{"n_mels": 80, "adamw_lr_other_params": 0.0022, "final_lr_fraction": 0}
Rows from block 5 of a small sound classifier, named by matrix and row number. Each number is 500 + 50 x the weight over its row's rms, rounded and kept within 0 to 999. All counts start at 0. Numbers have three digits each.
After each channel's rows are labels from the 100 clips, of 14976, where the channel reaches its highest value: "strongest on" is what is common among them; "loudest" is the band of the loudest frequency at the time of the peak. Only what is clearly more common there than usual is listed. The data: single notes of musical instruments (NSynth). In brackets: how many of the 100.
# conv: pointwise conv (model.blocks.5.conv.weight, 256x256x1), inputs 0-85

conv.212:463553476478597479464549488439619500470510514412566457405524542543441434484516423512463546560516557469482566512489566540459475545510551463491604489536565509561395537542511498446444529573423473484468538357527464407477505559524469480535547485529348425512537567
strongest on: electronic (67); organ (63)
loudest: 1000 to 2000 Hz (29)

conv.125:498565525435506458372505460532540570501479518487531452460555505525551390478464451452621439476559474539492591404449497502481532504471535504507473541561484409501559428495489449565418542395558456511531487469559549497566541497515466470549577457495475478484456448
strongest on: synthetic (75); bass (56)
loudest: 2000 to 4000 Hz (26)

conv.55:505537462462544540416517496537584429600445481517464530570485495450543469437412538435456519491489427507444488500590491535601501433489533510563501504577463584467581474366526386462481477429508562465460438420462533518466480509475497493466599470457515466529480505
strongest on: instrument family: bass (47); octave 7 (46); pitch class C# (41); note: C#7 (35)
loudest: 2000 to 4000 Hz (38)

conv.164:588487478576490485561468591470499489487622552521496476500472559567567434457486565430525470541470588468515491593487491449523494440518523560455543571428506491555563525424512564427555481424370590569447513504460331517512528441439552597547429541562494528409446519
strongest on: electronic (100); organ (99); octave 3 (40)
loudest: 250 to 500 Hz (41)

conv.209:513508569460519527472476561545494501447514520472527398574356562478464554446476480405408417523485472488431524523463437481503503547535395550526517462476509472522548511548478471456541511508521490536543469443568561597551549600443504490404417482471527443596450501
strongest on: acoustic (70); string (53)
loudest: 250 to 500 Hz (33)

conv.156:439582491536418561553471357474434452521469471491445459464468443467584522448548463370594586479518492475505478445509362565465389472517518532501432500446486475454553411553537476444583458530461554444485585537518471540552536562520501415486505563458471508494505493
strongest on: electronic (69); organ (56); octave 7 (32); pitch class: E (32)
loudest: 2000 to 4000 Hz (39)

conv.80:491570505529452428473553570452475522532515493552566554615440495498502451611555596488439471491575553502503469537506504514529477430490570432532454441575455522510549445463483531522457380516475473417404432526472581507580412519539517457557517507475547590490475476
strongest on: bass (92); synthetic (90); octave 6 (49); octave 7 (25)
loudest: 1000 to 2000 Hz (44)

conv.29:505568447461477474503500427526498522532516492454595462469519554427581476541497472472481533514591502493409492507476538583427500533551437488513486413493448472472487459498458506496540448499483472422469521458458483468545532466491560435514462499461487477505431458
strongest on: electronic (99); organ (98); pitch class B (26)
loudest: 250 to 500 Hz (32)

conv.20:486480447499498415479557549432502533403504592481534452503461471459463508478529578415481478498517513355682530500540489504498471525554473481574507509490505577575522524477529548533501585406532517380476448454496482525363489497512513587513516539489547463543521466
strongest on: guitar (65); octave 5 (42)
loudest: 1000 to 2000 Hz (33)

conv.22:489518564482484529519560466547520541561459549497466518518498383503503520438479452490415450482510519524540407480503489430532503496466521450619548423539513498563485484428435456455440514413481544478445470536496538494512481456387450416442517551489542477517497510
strongest on: bass (50); octave 5 (41); guitar (34)
loudest: 500 to 1000 Hz (33); 1000 to 2000 Hz (30)

conv.112:447564533465531503469481487521585572496469559449517558542522516504512438436524455577602428567547438505570376470495528401513517401490474535492489528613446486375535543510593537435515515516523430448631523485429517519562425474565489457422459514491529533462642523
strongest on: guitar (56)
loudest: 2000 to 4000 Hz (28)

conv.198:575589435538535567502516553477476510501539518366498505539538543540539484482594468443495501550586536461505487541516530518534471417483467504537500426494590485552380475447410493454564443499463514489501531503493567516513447571504382421519510458518433428630481476
strongest on: electronic (81); organ (79); pitch class G# (29)
loudest: 250 to 500 Hz (32); 2000 to 4000 Hz (26)

conv.201:500483494526458501471533478547470541430440539601524504558531520558529448385486479502518532532533535504461517527501535517475377556597420539477491545483503481418591506458521510539437546451527431401582487466492441505445444436560593440414490464559529438605502555
strongest on: acoustic (79); string (37); brass (25)
loudest: 250 to 500 Hz (40)

conv.250:409506535474525513530530477534471416506459518504434464550569485490509522572498568441510535571430480466577575472485597514450421538478381529565453496497407495462437501476599521478531495521471536506558500509540537555414519550525461543481443488468520491561420428
strongest on: acoustic (62); octave 6 (30)
loudest: 1000 to 2000 Hz (31)

conv.32:521485584435509398439512503437546472497507589484520505448584458556516509558475502546506583546464470451496476499514532463557574504490422436398569424475543501475566457557512450443575437422490506490569503553493518477525445572465527482457484554563494550450531528
strongest on: acoustic (81); brass (44); octave 5 (41)
loudest: 1000 to 2000 Hz (46); 2000 to 4000 Hz (28)

conv.25:542455520553454518483560518514408436456422436492571508484566611408563540474592475478508456538425535556502567543506542526428529495513473526568496424538443466485484561492465483485343473549567565536518520507482515566575427488538461440513576532562539527508379475
strongest on: acoustic (99); string (97)
loudest: 250 to 500 Hz (49)

conv.214:487517492500384384381489501486526542422487465502501474476470485503501540461521391516528547565495463540489514434504509566491458515477487528566419489524513427506452519450546421532453527499476466414535469471515498539492553517560449496469451463498559502495542484
strongest on: acoustic (99); string (46); brass (34)
loudest: 250 to 500 Hz (41)

conv.98:548470477496563532601567466477415541521453454536581561407372481466464475460512373471454483458466517578486480496476433411505494457441491532504571563633471465498496518505505516503571503460486521484530440493480473527519496469549493454479430495441489482539454451
strongest on: acoustic (76); brass (46); octave 1 (30)
loudest: 250 to 500 Hz (41)