Weights of a small sound classifier.
Data: trained on single notes of musical instruments (NSynth), 184686 training examples, 1.0 epochs.
Rows from block 3 of a small sound classifier, named by matrix and row number. Each number is 128 + 32 x the weight over its row's rms, rounded and kept within 0 to 255. All counts start at 0. Numbers have three digits each. After the name is the row's rms in percent of the matrix's.
After each channel's rows are labels from the 100 clips, of 14976, where the channel reaches its highest value: "strongest on" is what is common among them; "loudest band" is the band of the loudest frequency at the time of the peak. Only what is clearly more common there than usual is listed. The data: single notes of musical instruments (NSynth). In brackets: how many of the 100, against the usual share in percent.
# conv: pointwise conv (model.blocks.3.conv.weight, 256x256x1), inputs 0-85

conv.254 099:142134121090145137157162132171071155098165110071171098095161090139141096097134080107153129122136178137115122157070133140166106131166197094153128150139132098103093158155062100085135076135104080177136162134105099131099139118107187120141177132093134048181159093
strongest on: pitch class D (73 vs 8.4); octave 4 (38 vs 17.2); note: D4 (37 vs 1.5); octave 6 (31 vs 11.7)
loudest band: 1000 to 2000 Hz (30 vs 11.9)

conv.121 096:123134137096121087145093086129060100136112130135051139118121132136104145146116123113114181128155134151097116112068159094092127180178119106148124173068112138162145144088139143122194139161147060174134124138113141095139067184097161127081137155073130112127185145
strongest on: synthetic (64 vs 31.1); octave 7 (38 vs 7.9); pitch class A# (37 vs 8.7)
loudest band: 2000 to 4000 Hz (35 vs 8.2); 4000 to 8000 Hz (32 vs 2.4)

conv.188 094:183104148175071108125131134122074073118100146100069134136174148137090155139166099120105129135063154195103133045091083121121074128089129131104134090115120170076117145145103106118124160153158142096112110131172129148166154108159177136153092094126104113142114181
strongest on: acoustic (95 vs 32.5); brass (55 vs 5.6); octave 5 (44 vs 16.2)
loudest band: 1000 to 2000 Hz (40 vs 11.9); 500 to 1000 Hz (33 vs 11.3)

conv.112 103:103152176116109119110107105166154087134166053108141117141137104143056158131106100107185115119140144141139080085105135102163145117099105126120159167140145113180098120094150105139129143131108109072103105154161093130134138110187187071101114167124178134108163072
strongest on: octave 7 (37 vs 7.9); pitch class C (25 vs 9.1)
loudest band: 2000 to 4000 Hz (39 vs 8.2); 4000 to 8000 Hz (26 vs 2.4)

conv.52 101:106127095112149124129138134193154120170137107185099097126123110103137081191040164119146157115112150091160119170167127208157079111143134128102113102117117113108158159125071147168101176159161083134142121154084149108180137143117140154120085093126114192109193136
strongest on: octave 4 (92 vs 17.2); pitch class A# (84 vs 8.7); note: A#4 (82 vs 1.4)
loudest band: 250 to 500 Hz (75 vs 13.9)

conv.104 104:148158108120130071141148118115141140164171134117152136149157122120098098126091122070074155156078162115045117111103137139123145128082199150120173145195152138151090158106125135104100161165134125144109062167139130115148165021149066147148118120141159144100101161
strongest on: octave 5 (62 vs 16.2); pitch class F (46 vs 8.1); note: F5 (46 vs 1.4); pitch class: A (37 vs 8.7)
loudest band: 500 to 1000 Hz (50 vs 11.3)

conv.130 095:103136100099068117090158175170130135164203124096135150178135104104089118107177160134135082176129187107146124112136095095145082098091130113126168088149094165153072128138169103083147100074114094126065166148131089136151152080140077117153143159114120178174074090
strongest on: pitch class D# (40 vs 8.3); pitch class G (32 vs 7.8); note: D#7 (30 vs 0.7)
loudest band: 2000 to 4000 Hz (36 vs 8.2)

conv.245 100:166105155161084098104128146133126156129175140116115092130090096138104141053150065080121118096149060098090166102085191120122152108101129166126170105138144081157135139143133121105113129162115185185085145134086084093171106160116155160136179135144178138131115159
strongest on: octave 2 (42 vs 14.2); pitch class A (37 vs 8.7); note: A2 (36 vs 1.2); octave 7 (35 vs 7.9)
loudest band: 2000 to 4000 Hz (30 vs 8.2)

conv.31 100:156140106088086098095080081121110163202125148164170093095132151097128140081133078023145136177110180063126207156129103141149164160081093134060140121100154094163160134192171100173142110182149077099108127102087160108130133145152114107105169134093136104153144116
strongest on: pitch class A# (37 vs 8.7); octave 5 (36 vs 16.2); organ (32 vs 11.8)
loudest band: 1000 to 2000 Hz (42 vs 11.9)

conv.89 097:147188142081128122091151157117166135131128134108139078120115070146151129165082137135132083117075122118121090137080117155181180102105178087116122098132075187153120140094144097098146147132145121187125054038138100143169150108104130119077120043160107092134133123
strongest on: electronic (64 vs 36.4); pitch class G (54 vs 7.8); octave 4 (45 vs 17.2); note: G4 (45 vs 1.4)
loudest band: 250 to 500 Hz (43 vs 13.9)

conv.59 098:066122132117090109122160095217163143037160165171122170105104119112181120122118098146130096125169176106151166144127055144078123127125155125117126146111168118199117097085135147131115092122081102141143148116141088079152145127073147196134138121137121100151126102
strongest on: bass (93 vs 21.8); synthetic (93 vs 31.1)
loudest band: 500 to 1000 Hz (29 vs 11.3)

conv.119 102:178134113148143145199127171108127124150165127105202110155133154129103194122052086166120194116138154119112228168068113132076169110128111059127123100151114128107103133184181104105096123104158200057101144141133168121125086059130128098169164160098108113135137097
strongest on: organ (38 vs 11.8); pitch class D# (36 vs 8.3); note: D#5 (27 vs 1.5)
loudest band: 1000 to 2000 Hz (45 vs 11.9)

conv.93 097:158106065150126152160140099137138140122103160167139119092128090109068102093129106099076152101055130188134134154099131168141164143119137123160154092109142112131084127123142106059070162134120129114164184180115064113090160237166161133089173112142166142122154091
strongest on: pitch class A (50 vs 8.7); octave 6 (49 vs 11.7); note: A6 (45 vs 0.9); note: F4 (38 vs 1.5)
loudest band: 1000 to 2000 Hz (46 vs 11.9); 250 to 500 Hz (37 vs 13.9)

conv.74 102:169084126107146143122144134098138085158123177168205135110137099118149091137123165156144088181208137083085065140155043107128200090161117132171124081104131150100166154136140157144155159116113180066122136088140090096129092099171155188130119078118129155087140124
strongest on: octave 5 (52 vs 16.2); pitch class C# (37 vs 8.3); instrument family: organ (36 vs 11.8); note: C#5 (35 vs 1.4)
loudest band: 500 to 1000 Hz (39 vs 11.3)

conv.152 103:187183124138084164156142152088106110135115171135175069094171103143169096123104087123122136136128156145136196082154116145148189111099135115161144109138128143153074124139190166155103177197110120154182144149123087197129125124130132188211075129077120115152121107
strongest on: bass (84 vs 21.8); synthetic (82 vs 31.1)
loudest band: 250 to 500 Hz (32 vs 13.9)

conv.182 101:121118097130051185120095201179166173141088104153116149147073152151140158093120119112127160163092104128135178244120132089135198126138131125121079110179132081119134113135197129163166065160118109146159130137112112139102138131126101147145132129138138084084102079
strongest on: organ (54 vs 11.8); pitch class C# (39 vs 8.3); note: C#7 (27 vs 0.6)
loudest band: 2000 to 4000 Hz (27 vs 8.2)

conv.233 104:084168156158165081155133176147145160134146124141068085137099181129116145102129119142147107082174150129139079112108171117171130176070134151155113084193098125089084113141091123144181125086089122160157160118131164107140151062121098169148128130075174118152129186
strongest on: pitch class A# (50 vs 8.7); octave 4 (50 vs 17.2); bass (50 vs 21.8); note: A#4 (45 vs 1.4)
loudest band: 250 to 500 Hz (46 vs 13.9)

conv.250 100:144129137090130149113082124072119131154151242148093128154122148136119155107157136150129076121150168108114104132119102175122164184129124114092097134072110142141156118115169146086087139129113130191067134128101094121168160124131183191145105142110067056180151053
strongest on: pitch class G (40 vs 7.8); organ (28 vs 11.8)
loudest band: 1000 to 2000 Hz (42 vs 11.9)

conv.46 095:119076148065146128166143154156179085118152185108082117118106140155158125141104124106156075168090097114128167172112062170110099128096116162127121098143084052113087162136076132108157099109114142154124108128151111069060139098164010187130128096152151156108083110
strongest on: bass (51 vs 21.8); octave 6 (35 vs 11.7); pitch class D (29 vs 8.4)
loudest band: 1000 to 2000 Hz (29 vs 11.9)

conv.231 095:138147132121168113184132170174188124105107113143115150216137107123115158145136098126145128117146166097066138133139139090072161141117085100079076134178185140116085121207170143110143121144127170113186126107125183121170122126147146119153128098163145049139109191
strongest on: octave 2 (55 vs 14.2); brass (28 vs 5.6)
loudest band: 250 to 500 Hz (43 vs 13.9)

conv.37 101:153113135048099134104161081145120101119114105202122069096148101153177145096098116066047111093163112129171131164104113091158119128124143142202109105082178111185142189158144123142129106104160072133068170075097098128154139145119072156148112088081178107116157095
strongest on: octave 4 (63 vs 17.2); pitch class B (62 vs 8.6); note: B4 (61 vs 1.4)
loudest band: 250 to 500 Hz (38 vs 13.9); 500 to 1000 Hz (31 vs 11.3)

conv.142 103:103113149129116130098117091142099133138160121131123143121135116153147095162105118085128164137125112092143183155083065115104158119101067079110116100113125149142106074197157118141139160108124107131069162137157171158148116114133116174138064125043126112113134064
strongest on: octave 6 (40 vs 11.7); instrument family: guitar (33 vs 13.1); octave 7 (28 vs 7.9); pitch class D (27 vs 8.4)
loudest band: 2000 to 4000 Hz (25 vs 8.2)

conv.240 105:113152114157166126188135102192075123127092158093142049121106116152106071148158109112102130131151117156065181116103083118180175119140099140092144165116107155127134115163124101183152073141105102161130082119117073170129163136134153207161064097127120086122126102
strongest on: pitch class C# (95 vs 8.3); octave 6 (92 vs 11.7); note: C#6 (92 vs 1.1)
loudest band: 1000 to 2000 Hz (82 vs 11.9)

conv.221 101:087133185129141138108177142139177096121142155137084098087107130128141184094140142110124125108101085157083174126132113083169149075042107149126162155105118167147144168116191102149121138160073103110154099135218132122099096120128189221109128104137100186131110091
strongest on: brass (45 vs 5.6); octave 7 (32 vs 7.9)
loudest band: 2000 to 4000 Hz (26 vs 8.2)

conv.30 099:144129172151175160146108121102173140115112135134162151130154106102119109141129129130131092124127119156211108186184083151082031098136113072143088099130121099198142115104144124072188131131170058111127185129097163122101089060161188141142095138150108111118175055
strongest on: octave 6 (63 vs 11.7); pitch class F# (48 vs 7.7); note: F#6 (45 vs 0.9); note: D#5 (31 vs 1.5)
loudest band: 1000 to 2000 Hz (63 vs 11.9)

conv.6 094:144091076148107117201177063144091122119173178132158142222111130117121112102094093120107081182164087127094132122181138150148159086134098113148119116124065133169084106110127118114125137123143133154120106129135118169129145105087076196132139134094099114132127164
strongest on: electronic (71 vs 36.4); organ (62 vs 11.8); octave 5 (43 vs 16.2)
loudest band: 1000 to 2000 Hz (36 vs 11.9)

conv.108 101:110166060108188089089136119124119123113117146079129143152146110079077054066135158127057115129173161117166138076117171111137153137143182169116101080125110151158099158095115137137132100118085059146128081081112130099123103183135166093107122129082102150204059120
strongest on: pitch class C (70 vs 9.1); octave 6 (63 vs 11.7); note: C6 (48 vs 1.2)
loudest band: 2000 to 4000 Hz (40 vs 8.2)

conv.146 103:100124107125154114091157187203119168134111157138085139118196118110102104147123124149107129143109066124153202133080092093045118091142135151108133114103091107121165151176111122152155138138141112115106165119087173134095094113125156188100113149113143133171102136
strongest on: octave 7 (48 vs 7.9); octave 6 (32 vs 11.7); pitch class D# (30 vs 8.3)
loudest band: 2000 to 4000 Hz (59 vs 8.2)

conv.174 102:092140159183110073115145141126168133099122124181123120097182129056108156120069189155202124076073176137111164099110122122129096102094126115101141119164135130121086124114183134113144137124134131118177098171148073089185146153098180121128075160117132100135134157
strongest on: pitch class D# (57 vs 8.3); octave 5 (54 vs 16.2); note: D#5 (52 vs 1.5); note: C7 (29 vs 1)
loudest band: 500 to 1000 Hz (38 vs 11.3); 2000 to 4000 Hz (31 vs 8.2)

conv.94 097:160135134093109139146183157107145161124140167144096116187173128096122143118138080112144105132083133115095088073128117099119141094185144188171134135143177117098146094165068139204123161078146129152163117126055166136157136126113135125071155192117075145110102154
strongest on: octave 5 (41 vs 16.2); pitch class F (38 vs 8.1); note: F5 (33 vs 1.4)
loudest band: 500 to 1000 Hz (42 vs 11.3)

conv.33 103:098167167127155137116120092141169203174150083135140114084183134146133147168144138071153115116129148155117099095128126129078139166083069166114109105140149159154129153162138110157185131127149061112190102188111132157112116128159123126106126140134124125182072119
strongest on: acoustic (71 vs 32.5); brass (62 vs 5.6); octave 5 (49 vs 16.2)
loudest band: 500 to 1000 Hz (39 vs 11.3)

conv.198 096:183139176122091158063146111150141156141147160104111139179113144149180121099113184145123109072143110119145145124118118099103093154089186149148087150164141123168166125134175102118115154121129109152126104142183110145175138090151091101093110096111133045149072106
strongest on: pitch class D# (66 vs 8.3); note: D#5 (35 vs 1.5); pitch class: E (34 vs 8.2); note: E6 (28 vs 0.9)
loudest band: 1000 to 2000 Hz (44 vs 11.9)

conv.179 095:147119150088165096137183141139128111097055112130145130147160137137147071181146172113142141135195156103082130092122120105022079173127221116113150125145058076131120171112104127146147116086114151125060126142137139137133115150100106082115129139139130132073056112
strongest on: pitch class B (91 vs 8.6); octave 5 (87 vs 16.2); note: B5 (87 vs 1.3)
loudest band: 1000 to 2000 Hz (64 vs 11.9)

conv.255 105:122102098084069112112120132148140133195155179142144127133158127093169107153225154169164087089067096131147126113137118113134098059100093124132150120092085137164147139099124130137134163107139168116101155083178054159165087112117130076124135125133098120116147149
strongest on: octave 4 (38 vs 17.2); pitch class D (28 vs 8.4)
loudest band: 1000 to 2000 Hz (49 vs 11.9); 500 to 1000 Hz (35 vs 11.3)

conv.219 102:115153074171130133091142209186157122124142136106147099079099145100199171118113112130086102107176114123145127128182092121121152170090056113103084172138115175105100056118184090124111115090093168127152183111168185152137095115128131189103108112118045172110150067
strongest on: pitch class A (69 vs 8.7); octave 5 (51 vs 16.2); note: A5 (51 vs 1.2); organ (43 vs 11.8)
loudest band: 500 to 1000 Hz (41 vs 11.3)

conv.96 100:068167190144092104176115117134087151055142165128188128088158175058144153144108078163086110106133209163167151195154082133151124163115127114134098171152132115093127118090135150168150143118122131146128083109188144093150112056171132104126175210106130159099088156
strongest on: synthetic (77 vs 31.1); bass (66 vs 21.8); octave 6 (39 vs 11.7)
loudest band: 1000 to 2000 Hz (38 vs 11.9)

conv.101 104:083124119182132056114096149132107119128153074126128093163094106144156103110117141080108077162129138113050063119091210104113110166156081069148184152092170101083139097116136117109119164189100103160105161083059120190140110154151124203097098138114107162139139121
strongest on: octave 7 (61 vs 7.9); pitch class C# (45 vs 8.3); pitch class: D (35 vs 8.4); note: C#7 (28 vs 0.6)
loudest band: 2000 to 4000 Hz (60 vs 8.2)

conv.68 103:110100065131071139072069098167098141156130059124111137160152124070080065162077153138133115096103161103063167103102158136075120113159105127114152100130131144150140125117135106149109117153210108046096128144132069174063095168117072155073124123142144115182140081
strongest on: octave 5 (52 vs 16.2); keyboard (38 vs 15.5); octave 6 (29 vs 11.7)
loudest band: 1000 to 2000 Hz (38 vs 11.9); 500 to 1000 Hz (37 vs 11.3)

conv.23 098:151135192107093098087144124141134140141101086110070158146130117125141112167119097087125171065182210159119141083151143091089123128091149188139140155147178087130090168120129098150129112105235133101120140103080167124146146136110157146144155093080153203104107154
strongest on: mallet (27 vs 10.8)
loudest band: 2000 to 4000 Hz (26 vs 8.2)

conv.116 107:057144094149188117156118106158128098132126184141096100101138123082131115126077182119128057182194156128149147137075095110133094123087100115109123110076113131121152085169095113139120139116133089159120068093112130107094083116096127098086136093077152144129157154
strongest on: octave 6 (63 vs 11.7); keyboard (42 vs 15.5); pitch class A# (36 vs 8.7); note: A#6 (27 vs 0.8)
loudest band: 1000 to 2000 Hz (51 vs 11.9); 2000 to 4000 Hz (28 vs 8.2)

conv.248 101:130104148168124100122131145141179111123125139079115128098087081069144116154176187134123183121168110087115100094128142103159207111167140133098117146111135068096081115110162098111103139091166138063122084130139133136097098083167117154162133056131088149127103125
strongest on: pitch class E (65 vs 8.2); octave 6 (46 vs 11.7); note: E6 (39 vs 0.9)
loudest band: 1000 to 2000 Hz (39 vs 11.9)

conv.67 102:134117097164168094119105155145132092136171141093156139110075138119093103123140107132164113075100150158128201161130165078157118157123129106153103158190140101163170142107146149154158104182101102162123142115089092139152088082101072120100133126119125137125129123
strongest on: pitch class A# (69 vs 8.7); octave 6 (51 vs 11.7); note: A#6 (48 vs 0.8); octave 7 (40 vs 7.9)
loudest band: 1000 to 2000 Hz (45 vs 11.9); 2000 to 4000 Hz (40 vs 8.2)

conv.4 104:091116108157145131186089091110146088108154140131150151142161147129116146038059137154125104136144135152030121157135036161157140148135153116062120156148155127108108151098120054125126148085113153123120107122106153151084142167191167118146087131056127165055065119
strongest on: pitch class C (75 vs 9.1); octave 6 (69 vs 11.7); note: C6 (69 vs 1.2); pitch class G# (25 vs 8.2)
loudest band: 1000 to 2000 Hz (50 vs 11.9); 2000 to 4000 Hz (26 vs 8.2)

conv.19 090:123119141121122103128141126088180137172151097056121108056174148133129092162164088115130135149127100136074013137205137113114095160122111132148174162168142080120105127171078151089159179105130137120138068173088141166086115213112188140141118082133168170157114136
strongest on: pitch class A# (63 vs 8.7); octave 5 (55 vs 16.2); note: A#5 (52 vs 1.3)
loudest band: 500 to 1000 Hz (40 vs 11.3)

conv.47 100:201134140103065166121177059159107136115145145132129096116160136126112156096129125089105136135160159122095102120213093084167124102165176141166159142127155066115135127094095139158104165177154135099129147173200101135169163124152099148115190104173155108122132130
strongest on: bass (51 vs 21.8); pitch class G (30 vs 7.8); note: G3 (25 vs 1.5)
loudest band: 500 to 1000 Hz (29 vs 11.3)

conv.166 107:119115133093134135074118133123064146067104061090106165124134093139139116131155164096147092108105133145042122152065121115157142083169084143105128097108178109060077129095114102151118082145139107141108070124152110065067100162094128158144136071169160119160085138
strongest on: electronic (99 vs 36.4); organ (94 vs 11.8); octave 1 (31 vs 12.1)
loudest band: 2000 to 4000 Hz (40 vs 8.2)

conv.132 095:148167133155112115115064145149090119109128149115123082105136160153153131125135104133151106167126124164152118171140146180105137120129090081067077168130154125119100048104140145132138112171148084155094112092136127049089091087192137127141113117113136152125051147
strongest on: synthetic (75 vs 31.1); octave 6 (48 vs 11.7); bass (46 vs 21.8); pitch class: B (27 vs 8.6)
loudest band: 2000 to 4000 Hz (34 vs 8.2)

conv.183 098:122111175129116161144113095080171119122162049160170176179110145107145144196137121124168092085132183096159140087178137155128131163167092138142120111129087166162133155078018118112144118135121141139110141112132105128124167135127113117139111110098105135196117131
strongest on: electronic (75 vs 36.4); organ (43 vs 11.8); guitar (32 vs 13.1)
loudest band: 2000 to 4000 Hz (40 vs 8.2)

conv.213 100:165091113144145108094121098162084138146152105161098125142068094105095081140103139151199158132147170166114141136122173108100103140121054114112064151111114163150095166121223125102142145088091094102081158143143131149125144066148091190146135107140067086112149148
strongest on: octave 4 (45 vs 17.2); pitch class A (29 vs 8.7); mallet (28 vs 10.8)
loudest band: 1000 to 2000 Hz (35 vs 11.9)

conv.206 101:103211159128103125164088132126168125126159106140143187175142158072127133124131059119157149164151151069113122130120185086122125072106148142155057158167127144133165132136119109139126110102085139070090154145134117101141158173130141164096084100087124129159121066
strongest on: pitch class G# (58 vs 8.2); octave 4 (53 vs 17.2); note: G#4 (53 vs 1.5); note: C#5 (25 vs 1.4)
loudest band: 250 to 500 Hz (44 vs 13.9); 500 to 1000 Hz (34 vs 11.3)

conv.244 098:156162159146147162142157161149082159150113116128133071173140111150096161122048171145155097077102117116163109070118124136200120129154048081135104157153143181156195125096126127128124115089062180142099065125177134071137075157125107138130138182125057188109156116
strongest on: pitch class C (80 vs 9.1); octave 5 (74 vs 16.2); note: C5 (69 vs 1.4)
loudest band: 500 to 1000 Hz (53 vs 11.3); 1000 to 2000 Hz (34 vs 11.9)

conv.24 097:157129160133135150125171160100143093093147094084099169114154088176089120109111159137127087153126119155107109136134104163093049140100103152117132141118118198184092172139110114114090127121141167165198066123158118152137153081151158107085116090097088160201103125
strongest on: pitch class G (33 vs 7.8); string (30 vs 6.4)
loudest band: 250 to 500 Hz (34 vs 13.9)

conv.214 095:120088112140130101115079097147149129094128142101176137141134153104132125124151160197139143162216128127176076127140135112092161101108158147101097121129091062177145156083172166117092045157122091092153153121156078101148083131118115123113085081071143068132147082
strongest on: octave 5 (100 vs 16.2); pitch class A# (96 vs 8.7); note: A#5 (96 vs 1.3)
loudest band: 500 to 1000 Hz (69 vs 11.3)

conv.176 104:158170095138081162127177118151081118116045150076094120152127076123103122096152113139191148143065170077152104169108183157136148146125175134154123162088130123129169183117127132149185164117075116119177069127174128092142120065149188182135126110234123141151162100
strongest on: pitch class G# (81 vs 8.2); octave 4 (46 vs 17.2); note: G#4 (39 vs 1.5); note: G#7 (27 vs 0.7)
loudest band: 250 to 500 Hz (36 vs 13.9); 2000 to 4000 Hz (34 vs 8.2)

conv.181 098:109091091124158058183100063193125147141136178125126080116141147155124172155120141102108110098130155144137042139163114141118217143079123194148156136153134090169145093095134208125181175088134102138132050190116117105174149079143133116110099165183101126139073153
strongest on: pitch class A# (70 vs 8.7); octave 7 (31 vs 7.9); note: A#7 (29 vs 0.7)
loudest band: 2000 to 4000 Hz (30 vs 8.2)

conv.11 101:134134136171109160173085157079071131098158149118138103184177046139097110144169156062110161139161168094129104082139158101164149132126103099112085144155158139131123181100128081109089175062140109077205150166097144098121089095123126112080120165151104116101162102
strongest on: octave 4 (80 vs 17.2); pitch class G (48 vs 7.8); note: G4 (46 vs 1.4)
loudest band: 250 to 500 Hz (67 vs 13.9)

conv.126 102:124115143119101128152123151199173075132097131091137190157152120165101136145096111140148103091119143140097092120130111111090093131074119137124058141088133127107153117112140081127053140129172058126108108136166176118161184152086144137111112141120141110134076068
strongest on: brass (28 vs 5.6); pitch class F# (28 vs 7.7); note: F#3 (25 vs 1.5)
loudest band: 1000 to 2000 Hz (30 vs 11.9)